Weights of a small image colorization model: 26400 steps.
Rows from block 7, named by matrix and row number. Each number is 128 + 24 x the weight over its row's rms, rounded and kept within 0 to 255. All counts start at 0. After the name is the row's rms in percent of the matrix's.
# conv: 3x3 conv (model.blocks.7.conv.weight, 96x96x3x3), inputs 24-31, a 3x3 kernel for each
conv.12 083 [165  94 169 155 127 139 117 145 149 126 106 124 112 135 126 137  99 142 127 137 124 149 132 153 122 112 110 112 162 128 108 156 137 135 143 150  60 127 103 132  77 122  88 128 114 133 103 116 112 150 151 134 140 156 116 125 136 127 184  89 117 145 124 124 120 126 109 146 125 136 132 142]
conv.13 083 [103  92 115 144 112 103 145 153 143 134 128 102 142 154 118  99 149 110 148 145 103 119 146 152 154 148  63  97 112  79 135  92 115 140 167 102 149 115 164 156 143 133 105 133 153 136 154 127 161 123 119 109  90 146 104 117 178 117 111 139 113 144 152 132 122 117 127  99 110 113 125 107]
conv.14 084 [147 118 154 116 162 129 104 126 142 111 149  81 128 125  98 133 109 162 155 128 123 122 110 148 149 115 130 134 114 118 107 120 150 126 151 109 121 131 110 139 143 131 131 146 117 134 162 141 128 104 127 174 108 123 116 101  76 144 155  88 187 123 154  90 120 131 121 103 136 122 120  77]
conv.15 089 [128 121 138 196  95 117 124 112 171 126  95 101  99 152 125 124 119 125 117 131 133 125 137  74 134 123 135 141 121 131  98 153 116 110 112  56 173 157 137 118 137 138  99 129 168 112 103 122 131 157  87 115 101 129 145 120 184 148 123 144 165 142 149 141 138 116 118 125 118 131 139 225]
conv.16 098 [105 142 113  92  87  90 101 113 143 119  89  49 145 158 138 159 151 156 118 129 136 120 140 107 114 143 116 111 119 134 175 110 109 101 125 124 171 130 180 140 132 114 141 123 101 136 136 129 131 138 131 106 109 127 152 124  48 152 146 123 103 134 111 171  89  72 136 155 135  86 107 133]
conv.17 109 [137 134 125 144 195 164 137 127 139 145 154 146 137 138 164 144 128 178 132 120  83 125 129 168 139 120  66  98 110 107 167 151 132 111 133 119  98 119 109 110 166 119  95 115 108 134 121 152 149 144 121 142 144 148 154 132 108 153 133 172 178 151 136  95 100 102 107 119 113 105 130 134]
conv.18 108 [100 124 119 123 179 115 104 108 159 122 122 168 112 150 144 132 140 124 162 163 114 110  70 122 163 130 148 147 165  57  87 137 139 125 106 119 146 132 177 124 110 140 130 107  95 150 125  74 117 143 129 159 138 101 138 115 191 152  94 149 129 127 138 158 130 191 143  80 122  74 118 113]
conv.19 095 [143 155 144 122 136 134 110 134 129 135  82  93 123 127 139  97 113 150 117 147 148 119 121 119 114 126 130 134  92 109  78 101 120 101 145 121 178 156 126 144 147 144 132 142 111  73 104 121  90 131 111 157 162 143 132 115  89 139 146 129 136 148 132 177 129 128 189 129 117 143 139 151]
conv.20 084 [128 104 140 116 116 140 129 151 150 192 134 201 161 123 144 190 129 168 115 138 141 128 148 119 139 142 139 124 150 150 116 121 114 112 136 100 122 123 133 119 116 143 101  93  77 122 158 119 143 129 143 168 129 118 122 115  96 137 143 141 181 122 144  71 136  90 122 141 126  72 133 122]
conv.21 090 [155 150 143 204 178 145 123 151 146  83 121 117  65 112 113  99 126 161  70 130 126 130 166 119 164 125  97  90 158 126 154 100 122 163 132 154 124 114 111 111  92 124 121 136 149 146 134 127 101 122 125 145 129 161 147 127 129 102 149 150 127 135 159 168 134 136 131 121 147 122 128 134]
conv.22 091 [146 132 102 136 108 134 100 117 129 140 108  88 133 126 117 169 138 140 143  84 135 141 123 117 120 126 118 129 132 138 162 111 143 158 106 131 112 140 138 118 127 140 115 106 119 139 120 126 130 148 116 167 111  91 155 144 132 104 152 114 146 126 109 104  98 102 140 149 124 132 153 127]
conv.23 083 [159 127 150 159 148 136 136 118 120 129 136 178 130 104 102 146 151 162 118 116 148 149 137 120 109 116  80 154 165 116 142 123 115 106 174 132 107 110  87 152 105 121 147 109 151  94 158  98 113 127 114 110 149 136 136 123  78 120 158 115 121 110 161 118 136 121 131 140 152 127 125 123]
conv.24 111 [125 133  83  95 107 112 128 109 129 150 158 137 134 135 102 120  96 111 104 130 153 129 124  93 123 137 123 135  96  93  81 149 100 163 161 192 121 135 137 139 136 152 103 123 139 115  99 103 124 127 126 149 140 156 147  97 157 125 115 133  75 126 153 109 107 124 100 107 124 142 133  55]
conv.25 121 [182 170 124 169 120  78 179  93 133 172 125 125 139 125 121 153 141 125  89 151 191 145 159 111 101 122 116 120 132 163 107 160 133 120 131 129 153 114 106 140  95 113 131  90 132 138 143 174 154 124 147 130 125 144 199 106 116 141 142 169 149 148 108 134 140 135 130 129 150 146 114 132]
conv.26 081 [177 134  66 165 159 144 106 132  89 167 100 153 138 148 145 108 114 119 123 100 121 149 170 133  74 152 155 120 152 109 124 123 100 135 119 109 103 132 132 162 154 163  94 117  96 134 139 127 145 132 129 103 127 139 169 106 138 114 125 118 127 126 134 128 136 155 136 114 151 173 141 126]
conv.27 102 [141 135 131 133 125  93 100 153 104 112 169 199 148  86 142 134 116 112  87 122 139 128 107 121 151 126 129 130 140 127 154 107 102 159 103 145 136 155 172  99 104  86  99  92  85 144  99 105 153 133 120 139 176  91 155 131 121 146 128 152  97 112 153  93 141 180 143 136 157  82 107 139]
conv.28 110 [153 130 106 105 148 132 129 111 138 140  97 111 114 122  84  85 119 101 119 158 112 130 134 101 129 131 109 143 131 136 112 120 116 124 122 125 116 112 121 113 130  86 151 131 147 129 122 213 139 117 136 147 109 124  69 124 128 132 135 156 105 118 150 147 129 124 133 101 129 130  70  80]
conv.29 162 [134 110 120 120  47 128 127 105 162 158 114 143 132 132 123 137 130 155 129 118 106 141 150  80 120 165 114  70 135 139 104 174 120  99 146  82 127 128 177 135 126 122 158 105 178 138 135 127 157 148  99 131 121 129  93 131 138 110 150 128 127 149 112 171 112 118 148 106 104 143 147 119]
conv.30 088 [129 113 118 148 160 119 138 123 167  92  78 122 150 149 144 178 140 166 152 113 145 162 127 135 104 130 169 150 137 131 102 125 140 125 136 104  52 121 139 123 125 132 149 145 105 115 143 118 140 150 112 161 135 115 140 119 120 128 138 140 128 112 177 137 132 140 109 130 130  87 181 170]
conv.31 077 [153 159 146 122 119 118 103 137 122 121  74 107 116 125 129 134  97 131 120 107 119 136 141 108 104 111  79 121  90 124 119 113 136 147 128 107 212 151 197 154 118 146 167 143 171 174 103 150 142 141 119 134 132 162 116 143 156 108 108  99  83 117 110 114 101 127 124 133 108 122 114  77]
conv.32 116 [105 106 137  74 110 129  78 103 104 112 133 135 137 155 149 111 145 128 131 130 143 131 148 144  84 148 101 144 133 121 108 133 139 156 165 154 110 124 101 109 139 131 108 125 137  98  99 201 136 141 117 138 125 120 148 115  98  96 130 120 141 108 121 133 146 105 116 122 119 163 138 161]
conv.33 143 [121 136 128 141 138 149 111 123 127  95 108  99 219 184 235  84 103  98 107 120 129 112 118 117 127 127 126 122 136 119 134 113 125 135 158 134 143 113 140 157 159 178 126 119 123 123 122 141 110 123 118 142 159 120 112 137 140 146 134  95 146 119 133 110 106 111 135 146 132 155 141 145]
conv.34 107 [ 89 141 127 130 105 117 139 159 183 111  91 164 171 155 137 129 139 128 128 129 138 130 113 124 106 146 118 128 160 114 138 128 129  98 127 132 142 137 130 101 133 133 131 142 114 125  94  93 158 102 109 112 116 143  84 107 101 134 126 130 122 116 139 163 100 147 141 152 133 145 122 145]
conv.35 108 [132 110 139 121 113  93 129 114 149  99 113 130 100 131 126 173 121 130  99 122 130 191 131 123 112 127 166 142 126 128 125 105 137 106 132  95 142 155 127 105 137 125 107 118 131 141 132  99 111 116 138 145  99 148 121 115 114 100 127 154 154 123 150  85 100 115 109 115 135 136 165 131]
conv.36 088 [128 121 161 135 147  89 136 147 109 128 161 152 122 116 134 129 159 165 146 139 127 120 109 132 131 144 113 175 113 123 126 104 119 114 112 110 115 145 110 142 151 132 115 114 138  96 130  89 119 107 122  68 116  75  73 126 160 120 115 142  86 107 147 203 110 197 153 128 116  97 153 119]
conv.37 086 [123 119 126  88 159 110 130 117  68 150 121 118 154 131 131 138 162  97  98 155  90 120  94 129 110 136 110 167 152 117  96 140 106 112  96 181 139  97 121 131 157  98 106 132 106 159 156 110 135 108 135 129 148 160 115 158 140 134 106 125 126 114  89 128 141 120 150 139 105 126 114 104]
conv.38 099 [126 103 161  93 112 112 144 127 163 126 116 141 118 113 111 135 103 144 116 135  70  99 111 134 112 137 113 153 140 131 120 136 155 138 142 146 176 144 121 157 158 139 148 148 153  82 131 125  97 130  98  93 120 100 113 120 105 143 139 145 151 116 112 149 145 103 125 115  80 131 101 111]
conv.39 090 [139 132 117 123 120 141 100 163 126 113  83 124 106 118 110  97 108 145 169 110 109 117 150 120 119 130 112 104 114 119 147 131 164  82 128 111 149 134 106 102 169 159  93 149 117  79 137 125 116 120 106 106 121 129  73 130 131 126 135 149  86 116 135 165 135 144 111 143 120 115  84 124]
conv.40 089 [145 137 168 126 129 117 104 172 118 122 132  98 136 155  89 172 125  89 128 125 147 135 148 144 104 156 195 117 121 110 103 113 144 132 150 101 162 150 136 110 127 103  96  80 118 148  92 152 133 165 133 107 132 115 107 103 111 153 107 101 160 163 178 159 122 133 148 102 118 154 136 184]
conv.41 084 [148 133 110 130 125 148  85 139  92  95 103  95 142 145 128 103 131 131 127 128 111 110 124 124 148 135 122 145 106 124 125 132 119 134 154 142 160 141 108 176 136 135 160 173 156 126  93 158 137 147 131 119 107 121 141 141 103 110 116 143  98 143 110 117 116  64 141 120 148 136 143 108]
conv.42 089 [150 112 177 123 113 130 115 130 164 105  99  73 104 117 117 123 129  67 125 108 115 123 106 102 111 127 139 127 119 144 107 142 125  89 141 120 134 128 133 135 113 145 143 111 117 127 170  84 127 112  95 131 117 112 117 128 148 119 130 118 156 114  91  81  97 123 151 137 150  51  91 108]
conv.43 153 [147 173 133 134 131 125 130 153 114 168 130 118 154 136 133 104 152 147 120 147 145 145 137 132 150 127 108 113 150 129 142 142 120 140 145 128 116 132 123 122 105 131 109 120 128 131 133 111 116 111 139 151 105 164 142 136 130 157 119 111 109 115 116 135 121 113 123 145 115 102 146 116]
conv.44 095 [119 127 135 143 152 118 145 134 110 106 120 157 141 150 113 142 113  95 106  95 110 111 162 144  66 125 116 120 116 117 161 111 126 147 151 160 123 116 110 157 130 153 106 147 139 119 122 157 148 134 139 144 121 103  88 120 101 138 134 162 141 137 137 181 141 167 151 124 120 136 128  79]
conv.45 113 [118 126 141 140 134 141 156 137 120 115 130 120 116 136 110 148 129 111 144 116 160 106 157 125 174 130 115 131 117 129 132 124 121 102 130 134  98 125 120 144 122 120 135 109 131 124 145 176 115 125 123 106 132 126  91 113 105 103 142 147 137 153 133 127 115 104 135 105 117 100 111 113]
conv.46 092 [104 161 118  89 127 145 128 119 106 104 103  94 159 143 159 135 146 121 124 149 110  92 123 143 130 129  85 130 131 141 129 111  98  99 107  84 124 153 150 137 146 148 170 141 111 119 127 120 126 149 121 121 135 108  89 152 179 102 154 130 139  89 152 128 105 139 125 131 131 135  84 159]
conv.47 093 [167 126 116 195 113 131 136 128 142 118  99  97 115  91 126 118 101 128 145 144 130 137 146 121 171 131 129 152 130 131 121 104 133 105 145 139 124 123 118 135 119 140  92 155 133  94 200 112 127  74 120 114 143 181 138 144 128 138 128 105 177 130 120 112 108 121 134 120 113 103 143 122]
conv.48 087 [114 152 103 124 128 101 161 145 138 105 128  97 159 152 122 115 120 146 149 125 103 136  80 110 101 101 127 152  97 122 148 111 135 140 121 110 193 154 174 101 129 142 157 127 151 167 130 124 127  97 136 136 127  89 135 127  86 151 140 138 106 121 146  74 114 120 143 155 107 114 149 127]
conv.49 164 [122 111 118 107 106 166 130 118 143 132 128 146 111 117 117 120 114 121 110  57  84 125 115 171 123 144 144 126 153 125 136 113 138 153 141 119 123 123 140 106 109 129 137 113 134 121 117 130 113 126 101 130  94 131 131 119 142 144 112 145 141 159 135 148 109 128 121 127 121 141 113 132]
conv.50 096 [170 117 159 172 121 114 112 106 137 132 118  72 134 172 112 152 102 114 141 133 117 157 149 138 121 134 100 108 112 106 132 139 153 152 154 120 103 144 137 133 103 113 115 114 131 135 145 123 134 147 107 101 116  79 127 147 151 123 113 117 134 159 133 104 128 101 132 127 119 156 127  91]
conv.51 094 [116 132 119 151 108 110 216 139 121 155 120 136 114 174 136 116 109 122 105 111 102 133 113 110 149 105 127 120 116 155 158 117 117 121 128  89  92 153 105 107 106 122  90 111 102 134 163 122 127 111 150 134 117 119 162 145 126 141  81 141 162 111 159 128  92  66 123 136 139 144 113 122]
conv.52 082 [112 139 180 163 106 145 143 144 133 113 150 116 106 153 170 127  98 117 104 136 188 120  97 114 125 119 108 143 136 119 113 120 167 121 102 136  90 141 146 157 101  92 117 136  82 100 174 152 119 137 123 140 138 135  91 114 140 125 108 124  85 154 150 139 167 150 104 137 134 110 155 110]
conv.53 079 [ 63 125 114 127 119 107 155 123 110 169 129 208 129 132 145 142 101 110  95 111 117 109 106 114 158 120 132 108 152 115 119 110 135 136 127 164 153 137 159 170 122 111 156 111 135 134 132 127 128 149 114 135 114 147  90 104 104 129 146  91 124 123 126  88 147 150 110 114 135 144 136 136]
conv.54 071 [146 127 137 130 147 115 148 146 114 146 122  81 127 118 132 129 125 156 136 188 126 147 131 132 158 142 130 136 118 109  81 129 143 108 126 132 167 123 145 147 118 147 120 161 115 124 173  94 145 118  87 155 119 137 168 101 127 124 153 139 126 127 102 138 127  81 102 114 126 118 145 158]
conv.55 087 [142 155 168  90 153 121 119 122  89 111 125 121 113 145 108 117 130 117 152 125 141 148 124 117 108 126 125 127 125 126 123 128 112 119 137 129 141 125 136 129 116 133 139 143 191 136 118 104 143 105  91 136 130  89 109 108 117 145 132 116 144 114 119 110 134 152 119 128  98  62  93 111]
conv.56 085 [140 125 150  94 128 147  90  93 114 134 127  99 139 121  91 128 155 127 101 126 162 133 143 138 138 177 105 128 136 133 137 124 116 115 137 166 152 128 148 116 144 107 114 141  90 113 114 122 156 111 144 144 139 154 106 125 145 126 129 120 172 119 109 122 135 164 139 110 114 133 131 156]