python train.py --dataset="photos of plants, animals and fungi (iNaturalist)" --hidden_act="mish" --depths=[18] --batch_size=128 --epochs=86.8
Rows from block 11, named by matrix and row number. Each number is 500 + 40 x the weight over its row's rms, rounded and kept within 0 to 999. All counts start at 0. Numbers have three digits each. After the name is the row's rms in percent of the matrix's.
# conv: 3x3 conv (model.blocks.11.conv.weight, 96x96x3x3), inputs 48-59, a 3x3 kernel for each
conv.0 115:550510491449506474483460422516537506472507471471505474598444373486533490487507449532496570492545451540502490503520513493477474499452503442469527476537486466502482428457542494502522520543558520514520505492476498480531489495520490455492548515472475512495476474481493519496505547504513499493474517483495511461495488464489489590
conv.1 090:514485507480459490505558502485521495473480497483492504533532530508461517497514498430505534493472502469490513455468504502494476506510498574502456516446554452507501520467499406527564621554436478538444538473509479473524585501514452490465432484413483491510530471525548534502511521464541492478520527533460516476501505526524516499
conv.2 113:552481489517478503466514554539489437497493533485472489551500550488508492515497438491530455514484519544504441450482477448524490468505519509500474503503541481554479499539470445508466399463456444490517516492476538531521484508492496504524490465480536493463549506550460473457508497459540525508515460515490470530525498538498434606
conv.3 077:523520489501524494492442383517485542494525525518511520532508488497493501507510490503545511528490520490474540475527514530529535519488460483466435579583494524568522495462489435443436552527491487497497505503490536555507497450471476490481516548579484523500462518520464547467479449488447454492442478500507521504454509530455543534
conv.4 193:446458507517479492514534501530500518500524486483519487530482493494484495537513472480489473501489504543517509545516505478524518510467477518540516561424478386573559498511501367565487575527430515508521515471497515496517522487517452508500516505490445409493493543475535581450544496509501512504394472489505528487499496524524505479
conv.5 085:465540494481436506527524428426471462502469489468475508399524548496471537472564564488563561473485527554517521552499462485529425544483412466452571526497535486611527496454473436530433577480457463529603530488499506480446472501440510492442468486672531558506519486507494483464521521430493512473582465476505501521488540476518456518
conv.6 088:495463474486533489533577505483522471521504526508512501461530464424524461427433544486500458561552490473477507630484490482529434530460408499540523553519427485527551585434470524471491596553568437552475547490497510537509441553495495443455435458521513525449426544499485532495550500500554482483471484458471510521531495518549460484
conv.7 148:473440446475485489402532526489485497526477486516514458494509526512513490494496451480536518471508563510614471549456448490482473494454498482584532507615495518551603492481515505488584529497574557445492488526520466499578514516475496448492500473426454569482433614542503511532507481465488456585519431525464489535449536515498574482
conv.8 077:616484483509528482521521417511444573536494454528499500652487466523543453493414454489521458530504513512499450473453581493506551490505491543485528506527541580450467498508616559439519454566492455499471508496551450532540488530443516466466454479484482503529570447439514475540567452518555479500548463526459519550539525417475467506
conv.9 145:430457476503515481476498438518496459574480490520453474479503461501547486520548498455493460490511491451492592470498524508494447471468477441426530426556482414488563502548598611549538590513511506533495535508450573459477486597446583580459550433407470508497505489524496485493471481496512480512449516521482549453473542556487529509
conv.10 082:501504506486518504499560432469501584455476499524508505437503554495518563408499502520514513440449550518477523481524496467522443497460445422517463472511476490519513583513439469484396530563455533480481507473459527516485552479508440496505465477469512536523393532452489538487513559520501521502491489557493503506479524470495518522
conv.11 107:542480481520551526485495466526483526493499521532503500463489482513485485528498511480555541481548487471495527469515541443548523544504504556442503458409482495482441506354503494478428585467550491538485500513441510529507406535491485570429490503524491546491491544446538481516515497457497489535489505498505503534488484509507491460
conv.12 078:534516452479436544461490528519459465494472519451562450405521640470489517505499491512462571501501539526518551500531471531470519475528487496456469449514472443511413537509456522537529556439500541517597530520504519522473476510425493405437495481475488505514483475531498474476495520435521486475467479484497482453529531455544460521
conv.13 107:394377471499513502487558527454485563461506513528473513378501431507503460531473455549478551533499502448490521671488494458465495519485429465531450481519486553530457457489484429514514422525520491506489494428512545455456574511404482498470516454420530496512527515485512454532500448508456511492513516513583505466473498497525491489
conv.14 064:511567511513466450505479417493491552517515407419533532526475478546428532514452510531445525469472531528545490474472511466507512546437478478552492425465448453473522533524525391428453474459535526553499586488496586494455515462529513452516488545491466511500475490525529463488490493421490506493514515492495488564511499518489480482
conv.15 091:475506551427529456491489459518542511482482536501537509504564596510469484494535486539525558478481479524554457569501405493524541488545542578554507512522462547551524556513572567466561453489578470479482451471479516570468506503530512524464475477541605462549477491500460530480473438542441521483569554490489474500522478521497533405
conv.16 094:489485466486486552509477504508462470530494531477549492390519742544514483520536459423467392492513487564524499461464484491551491581498469458593457489488452510542517600425479553547494449475526496566515451433496472512517469428371474464404526518479481470497510526497486489508527493555525508456568512511522526519513476513492455513
conv.17 065:488512462476436486519484474515484461534517510505434515527443384598547499518422616460477425565529546515494502451514466514558507503464473491496502491440516524457491525580511409500467535577458487502552522507445620443409478493447461475529523517486570444529469508471479437449545428481514505562503467472481497489472516529618460444
conv.18 098:557542500571484484531509463526493477497476531555483481474517439480510541548557492495476547540526497521485430546538457499512501508467519547571572468417515539469548543537487564476453512484505481516509467505516508475465485552491454487513520559568463485510514549538527487528497467493478502532539538527486539444489501469501522566
conv.19 090:476560467464492489500510482536509465503527528513498537579517525485489527526547474473467514491491519572488490489495527545477500478526517566524428503508478466493477511470487577525511497513514472528403514482530423495531508546458505514547472492536473495483507520434457586523504494541502549486466482513501499523494471456529485552
conv.20 107:578573451474478449608534535412526496482464481528497492571482484492564515477484437492460471501499476546506516540519550496497537465465455554533487550479462491524589508513503486549488396434441480488418521530488433499506492486496472512517462517501487435533485504468513519560547507532492478509529540481470435532486517436449483579
conv.21 076:586521469523492516541457433510504598541507436472515491448545487533481477503541480417491586492501525491481496439481518512492496502512496465458408526561468485566433399517497454423464428518466486593567491461516495508490510448469502521444457557440555471486507530458453560476515471490431542438421524468511489493497532535524434460
conv.22 093:613575439528501491543478440507496477472515542472486462645539665478442509410513445514498477472483527508476555470562498525514508533470578534579452508535500442526432527522445529502520586510504466484495488508490483519507491473454469437446445464483524512503512520521471461455563527474500504517500475507431485511479513498529471542
conv.23 086:555510517454553438520485466490519470453549444458477557510469538435545541527506499522528506514509501501499523494522548499449518532545445576527499508439511537473536461541484522451603505457595561498479512480470497484507485442520522534510426530523455490507447503514532495492493529534471476452557521469521450473488537492507542454
conv.24 141:543553451496511491500471522492506460501520501544507508437561528482518479484536537539510469490568513489486521448495518480515460481466444467533605475437554443529507522455493577505498591557437467537540533505506497497535468518412571605412546522604514543523501437533445481479446516504527454495458465531477499509497503516484493498
conv.25 113:455540513508465491468479558459436663520486494516506481418553339504469504495528502490544535475476517504486472622445506551496469497487518497525485526444510495508477571509635555466573535473566487474495464447514535477529477516511504494472489479478520523490453492494527493480467498516511494470518520541537510469504479523506476481
conv.26 072:497528499502468478520503482509461504463539535531509451477464585548570476496472517521531476529487525503483428493546476532455525511504519507551478547500496505436519557575555511558539586484543482540487473488431546522548509427510433556449560456547495508600503507486443485520528507500556469570501507457501551495498457489521473472
conv.27 078:442531581555506548463478580464502449449504469462540464478478619514501477519531531542513590493517519502518524677465488521496459470526468480562516479509527510472540486477427432485520514465492486509498499478471556472532489502530509492455494521529525466536475535462447498500372554482524501524531500540531509516471476505531498514
conv.28 107:460464470499490457525506463512498488486488471506520488474545880468546544422488519470472601506488470451504547473552497490513517476445508507508513454505421494464492510540424490466437429515545463531553511490533486470461521496529504524486481538506513504490452488488589509465493500426486478509542529492531477468525532498490520402
conv.29 098:549518460485530527454426502504498444468474507508514469533517437526525546510491487459406588461417486498467514591498457515512524446505502494496468513533510514474521400452408550480509484501521542525534556485507496496522466477494509503428537524478446507468474493478534530521502527468560529475497566464455503525477491530500515491
conv.30 098:464509461487516469512498510507488599496522451540555547448482519501530517503492453433476559496537443529486534466439507485485570532505506466485570490449503492480601566533506531504510553536450486465481493526461533454451462470503541495524512526540516491509444514542521489508536529604501531493500545458496466484513519527506480464
conv.31 077:497486472537480549499484436511543567514453487537456490465524504452539462483533459495472555512466529419497537466539487538476477586477498606490432518508505497513549479502566550478497498501518454513494428531543553545582576520494513501507522516490455556505495545529452487501485538497503449530496472496499512547487518511497496507
conv.32 088:515492471518536468498497465476488557551505493524518473510500574502439523493558486497475480553520504481510483461461438454567486545460572500459512496475523462522529586522484463544579458496648451529495481512523476547559518450479488471408487457554516517524553487473495494450510485530520498516514510516459471507525544538540468523
conv.33 079:401516572520468470449512467500500588488543536495466457468509478516506455454441465509531466511520535536455484589461548495536519488507456504473470538446383390542509515499578443445592518449434479470556496473541495569584565505432583418514435438515563467481481510537470479469468468547524485463469497481538451533473540476497489520
conv.34 100:500510558501495509482529501475491522511484479462470445565517395509519469482509485552504507527508518491412496495488531530495488482492497525483484409507489492517489471555430496451407565568491578515534533501557512577509559511611470472450526427534448526536475494591482492486480499501501470497520501550512502502504525545481473548
conv.35 111:516485484450518483489491589581521540484473413445506422510500500515491540485462500556519485460514502474476477472513484458530499464510482498561502529484458527547526494467552463435464473469464489497486557545497481471396474509513497490473502527428506523543464489468556549456489537486475467476470535450537507536490515468519559471
conv.36 066:596489479530475543436504415480492440509455503505449582564493399512556501501453563551471511451587472491486503447539494461552514463486481460515467418468551480505448522572530487446527481493513504433439490549565582551459464554475469445542463515445504444483561456561533441502528525530543509430464480481537505517474529508513494452
conv.37 071:492512519497453524537498488515560508498434584469523434506526493499504487499468483494506495526513541456484488591460522416513560538504546501543482468486465494494432490536528478446535462527537504442623506496495444531536496517543472468509451529461497499482510481503531492537442495515469531450466517486523474454444503535503546489
conv.38 087:501528459491432449541534428595540570518501502487445499466525524475455505380564484471482539508525481467512517502541445506541553474488506470542477490469505496496570487492516518495488493496562544515578462476471455450529539438497457482461492452479477500456522507420538560531511478543429520487464550517515491485496534487523481497
conv.39 073:460519518456465509545538396513460454480528535466490489456536451472479503449581544442581579530498448467492520629489477504467488481520524511496538523463482446539548503459490556458515480658573488503467400527535485552504466547530421407495423507556487510486451508531471510477452493453493477494514521515535484486525553541482446514
conv.40 088:466535462509550516512482431466455499479519503440491467566440410509471534493449526456449524536536446534550495440517432429538467502457473460469501355502475425494459399554524509408502424484587506458510502429489524500435496530491395486436474456510476477455536541478494509514530551564559410504502489543437500420548514526515510420
conv.41 107:496490439506526462514505642476488526500468527477544460499568448475511454481517480513515493536500510527526487465473532485491508538508437522485504497446552505498478462464494477527554485523404467482519479511538505465516491525511475508507479518406532502497491520485514469493522478484469484460505522518500465547524534413504508664
conv.42 115:455486530439484546470496462476499546478517484522529494481483446510502522489426455481479499477511487493499501466492554480514523507507580487520534473522492449479520483464508438476510474473428455435508503488548549465626485563541551479526504534520494475473489513459500502551506512519490544466451475480494474563462562451513450725
conv.43 084:441590538563457443494487513471517558471462496499507458494508605514485544483552555528496531535518509476551418497440550450507449540510505605540492490397526557450554560560537468482420431474504550433520522482513600496501509483539505486502374469487504489494515495479474506468549488495540490470594497466514467502502470505492465537
conv.44 104:496513511526462482527480490483515511530467526489490548506501445434475544366467532481514448529520485565503509588542492575500497408502449509482497489543526444534485506516522576464495578489534452575428476471463473486456470474513524506470435507521512482485540518513465478498471474580486526509435461508499506460520500515399539447
conv.45 075:512549462465538468415523470512485460506543548514496535532511442447501523496526457488543459482509495531494513549485490499515470496454546586556501475421370447501444510417502412463459430426584380492465473538473655488460510480557555526490517553476472488498592506453481479516475455470573514482463528546534503495513481488502488457
conv.46 124:464471504502538508474515524556487502503530564543564505452454451477490479468491510490515483485459471468525454455473479526514435523499471438508493482497458567503445479481457505454496486492437528457498483487465482500512429502537524479466491541499497458438510503529480503502516493561533526419436521498498485484522536571536506499
conv.47 122:479511497522529499472476482540515495466479546507520513460589504518509457485507470518532526516547478469524499532483491469511534537490475484557469532454373489446541576445539508414522545478476454570489521549478438447594493502489511589535552490453501485492466542470498527483471517470505552495440465498508508484468479540473499481
conv.48 108:476482508514519517520499415460479528476518519435515550546510439500502518593524470518520457515492482530494546551451470535485524486520485530479587502498481459509509444491548442506482463510557521484459495520496544469581444469540468527530438501483505489497504467555506487571469498522523489479503485484486508466537515523479498455
conv.49 107:480485541488509494496523518458485385524492499472483511489552534457557472472525543537525521484497470529501489463515515498464471463515513500486479449474473478415476593470399545453471580475456564474552492499484514550516466492531557554507468469533454492471485503511447561583527445469483525507449567503514520446437516466496499548
conv.50 122:443524509488522488560491513516492550478502510527475547540495574490479506572514475510494498481505477500451415633508495547485519488448547581449378514432463579456376383478449448486555519544511384525602493513498509529457482491494518521488531490519504604467530493476517422471448484535480504486554454506557472512485594488525463483
conv.51 101:552448475471467525455465633562471521523498536507537559642492454500473463499412462511489534493481532499435569413472537543520535485525535538537466532512568441496512514463506500464562613493400507430532483459496493463511524504545466455454475516518477470513562551555479480546504405551428504489475502463487466489501511529452554500
conv.52 141:474485444543467460476535517463507494516546501508443531513525496553512517489546482494569508516529548509463488510556457518521472531521480442450534456602570524474538376510558520618475489529531506542531528464517473519553437422505484441450484491506466526524518590456488418479482462523432506470492447531468524509492506502507484514
conv.53 078:483480533470531400485503460512475537496497489490524507582497342538531434552486489469493532513549535575413482371470450529498485553531511506483534526513451522477513494514663454505540536546623524510528554490465443465531464478548550512505522487516553496526513503461497488519487416577520544460523513533507482426501505486515571469
conv.54 088:509479443489507448463514486581490537456517498473530460586543485484425452482458423457476543553552485454507505413501499508470493529519471488534446529499491506534476555484559482443574484450491418519536507493559507496541538549493424521505464493534486523439523522513507510504527523437508517514521529445525471513435503477471566478
conv.55 072:456490569485500508491542458502516515535488532507507454545539482565579539543535591548478421492563484499520514423528509408498531508499578402477443438518474519486473631549623621612561576646624592484552503515502563568467539510532522454542514533525478498470487497493559492511512516502517478534511482533462503550536505460530498509
conv.56 088:398475453527466526422523435535512530500474483563510499385518613434515559474495539574484554524487543486497478533496428531465463497524487540530545477473503494471464544509393530475444545486419482506497457501582527507513491484587521487546548495454550483501499497507448500502413485416493489500490496515499494550497511502451500512
conv.57 070:569542449509453495481528410466505434500468546443516482540522343492486435524487556493518492489462514521528474527496484505499501500507407527467515558486400498513380491529500478442482519474472483529550517467579518461456458544435507462506540511429494430483516521424460478512500501499481551472546481515516443492516446488465448453
conv.58 098:498543522459495497504508655516455442513506454488455480528466587545546465571472518490558531481473557534483498503562526534510465470498509507530529504525448508474549514557454517483465428439424494484474503505478365510490558491475528539508531495509483532559494459525468508585507501499494549524530511568412493492481483534514532552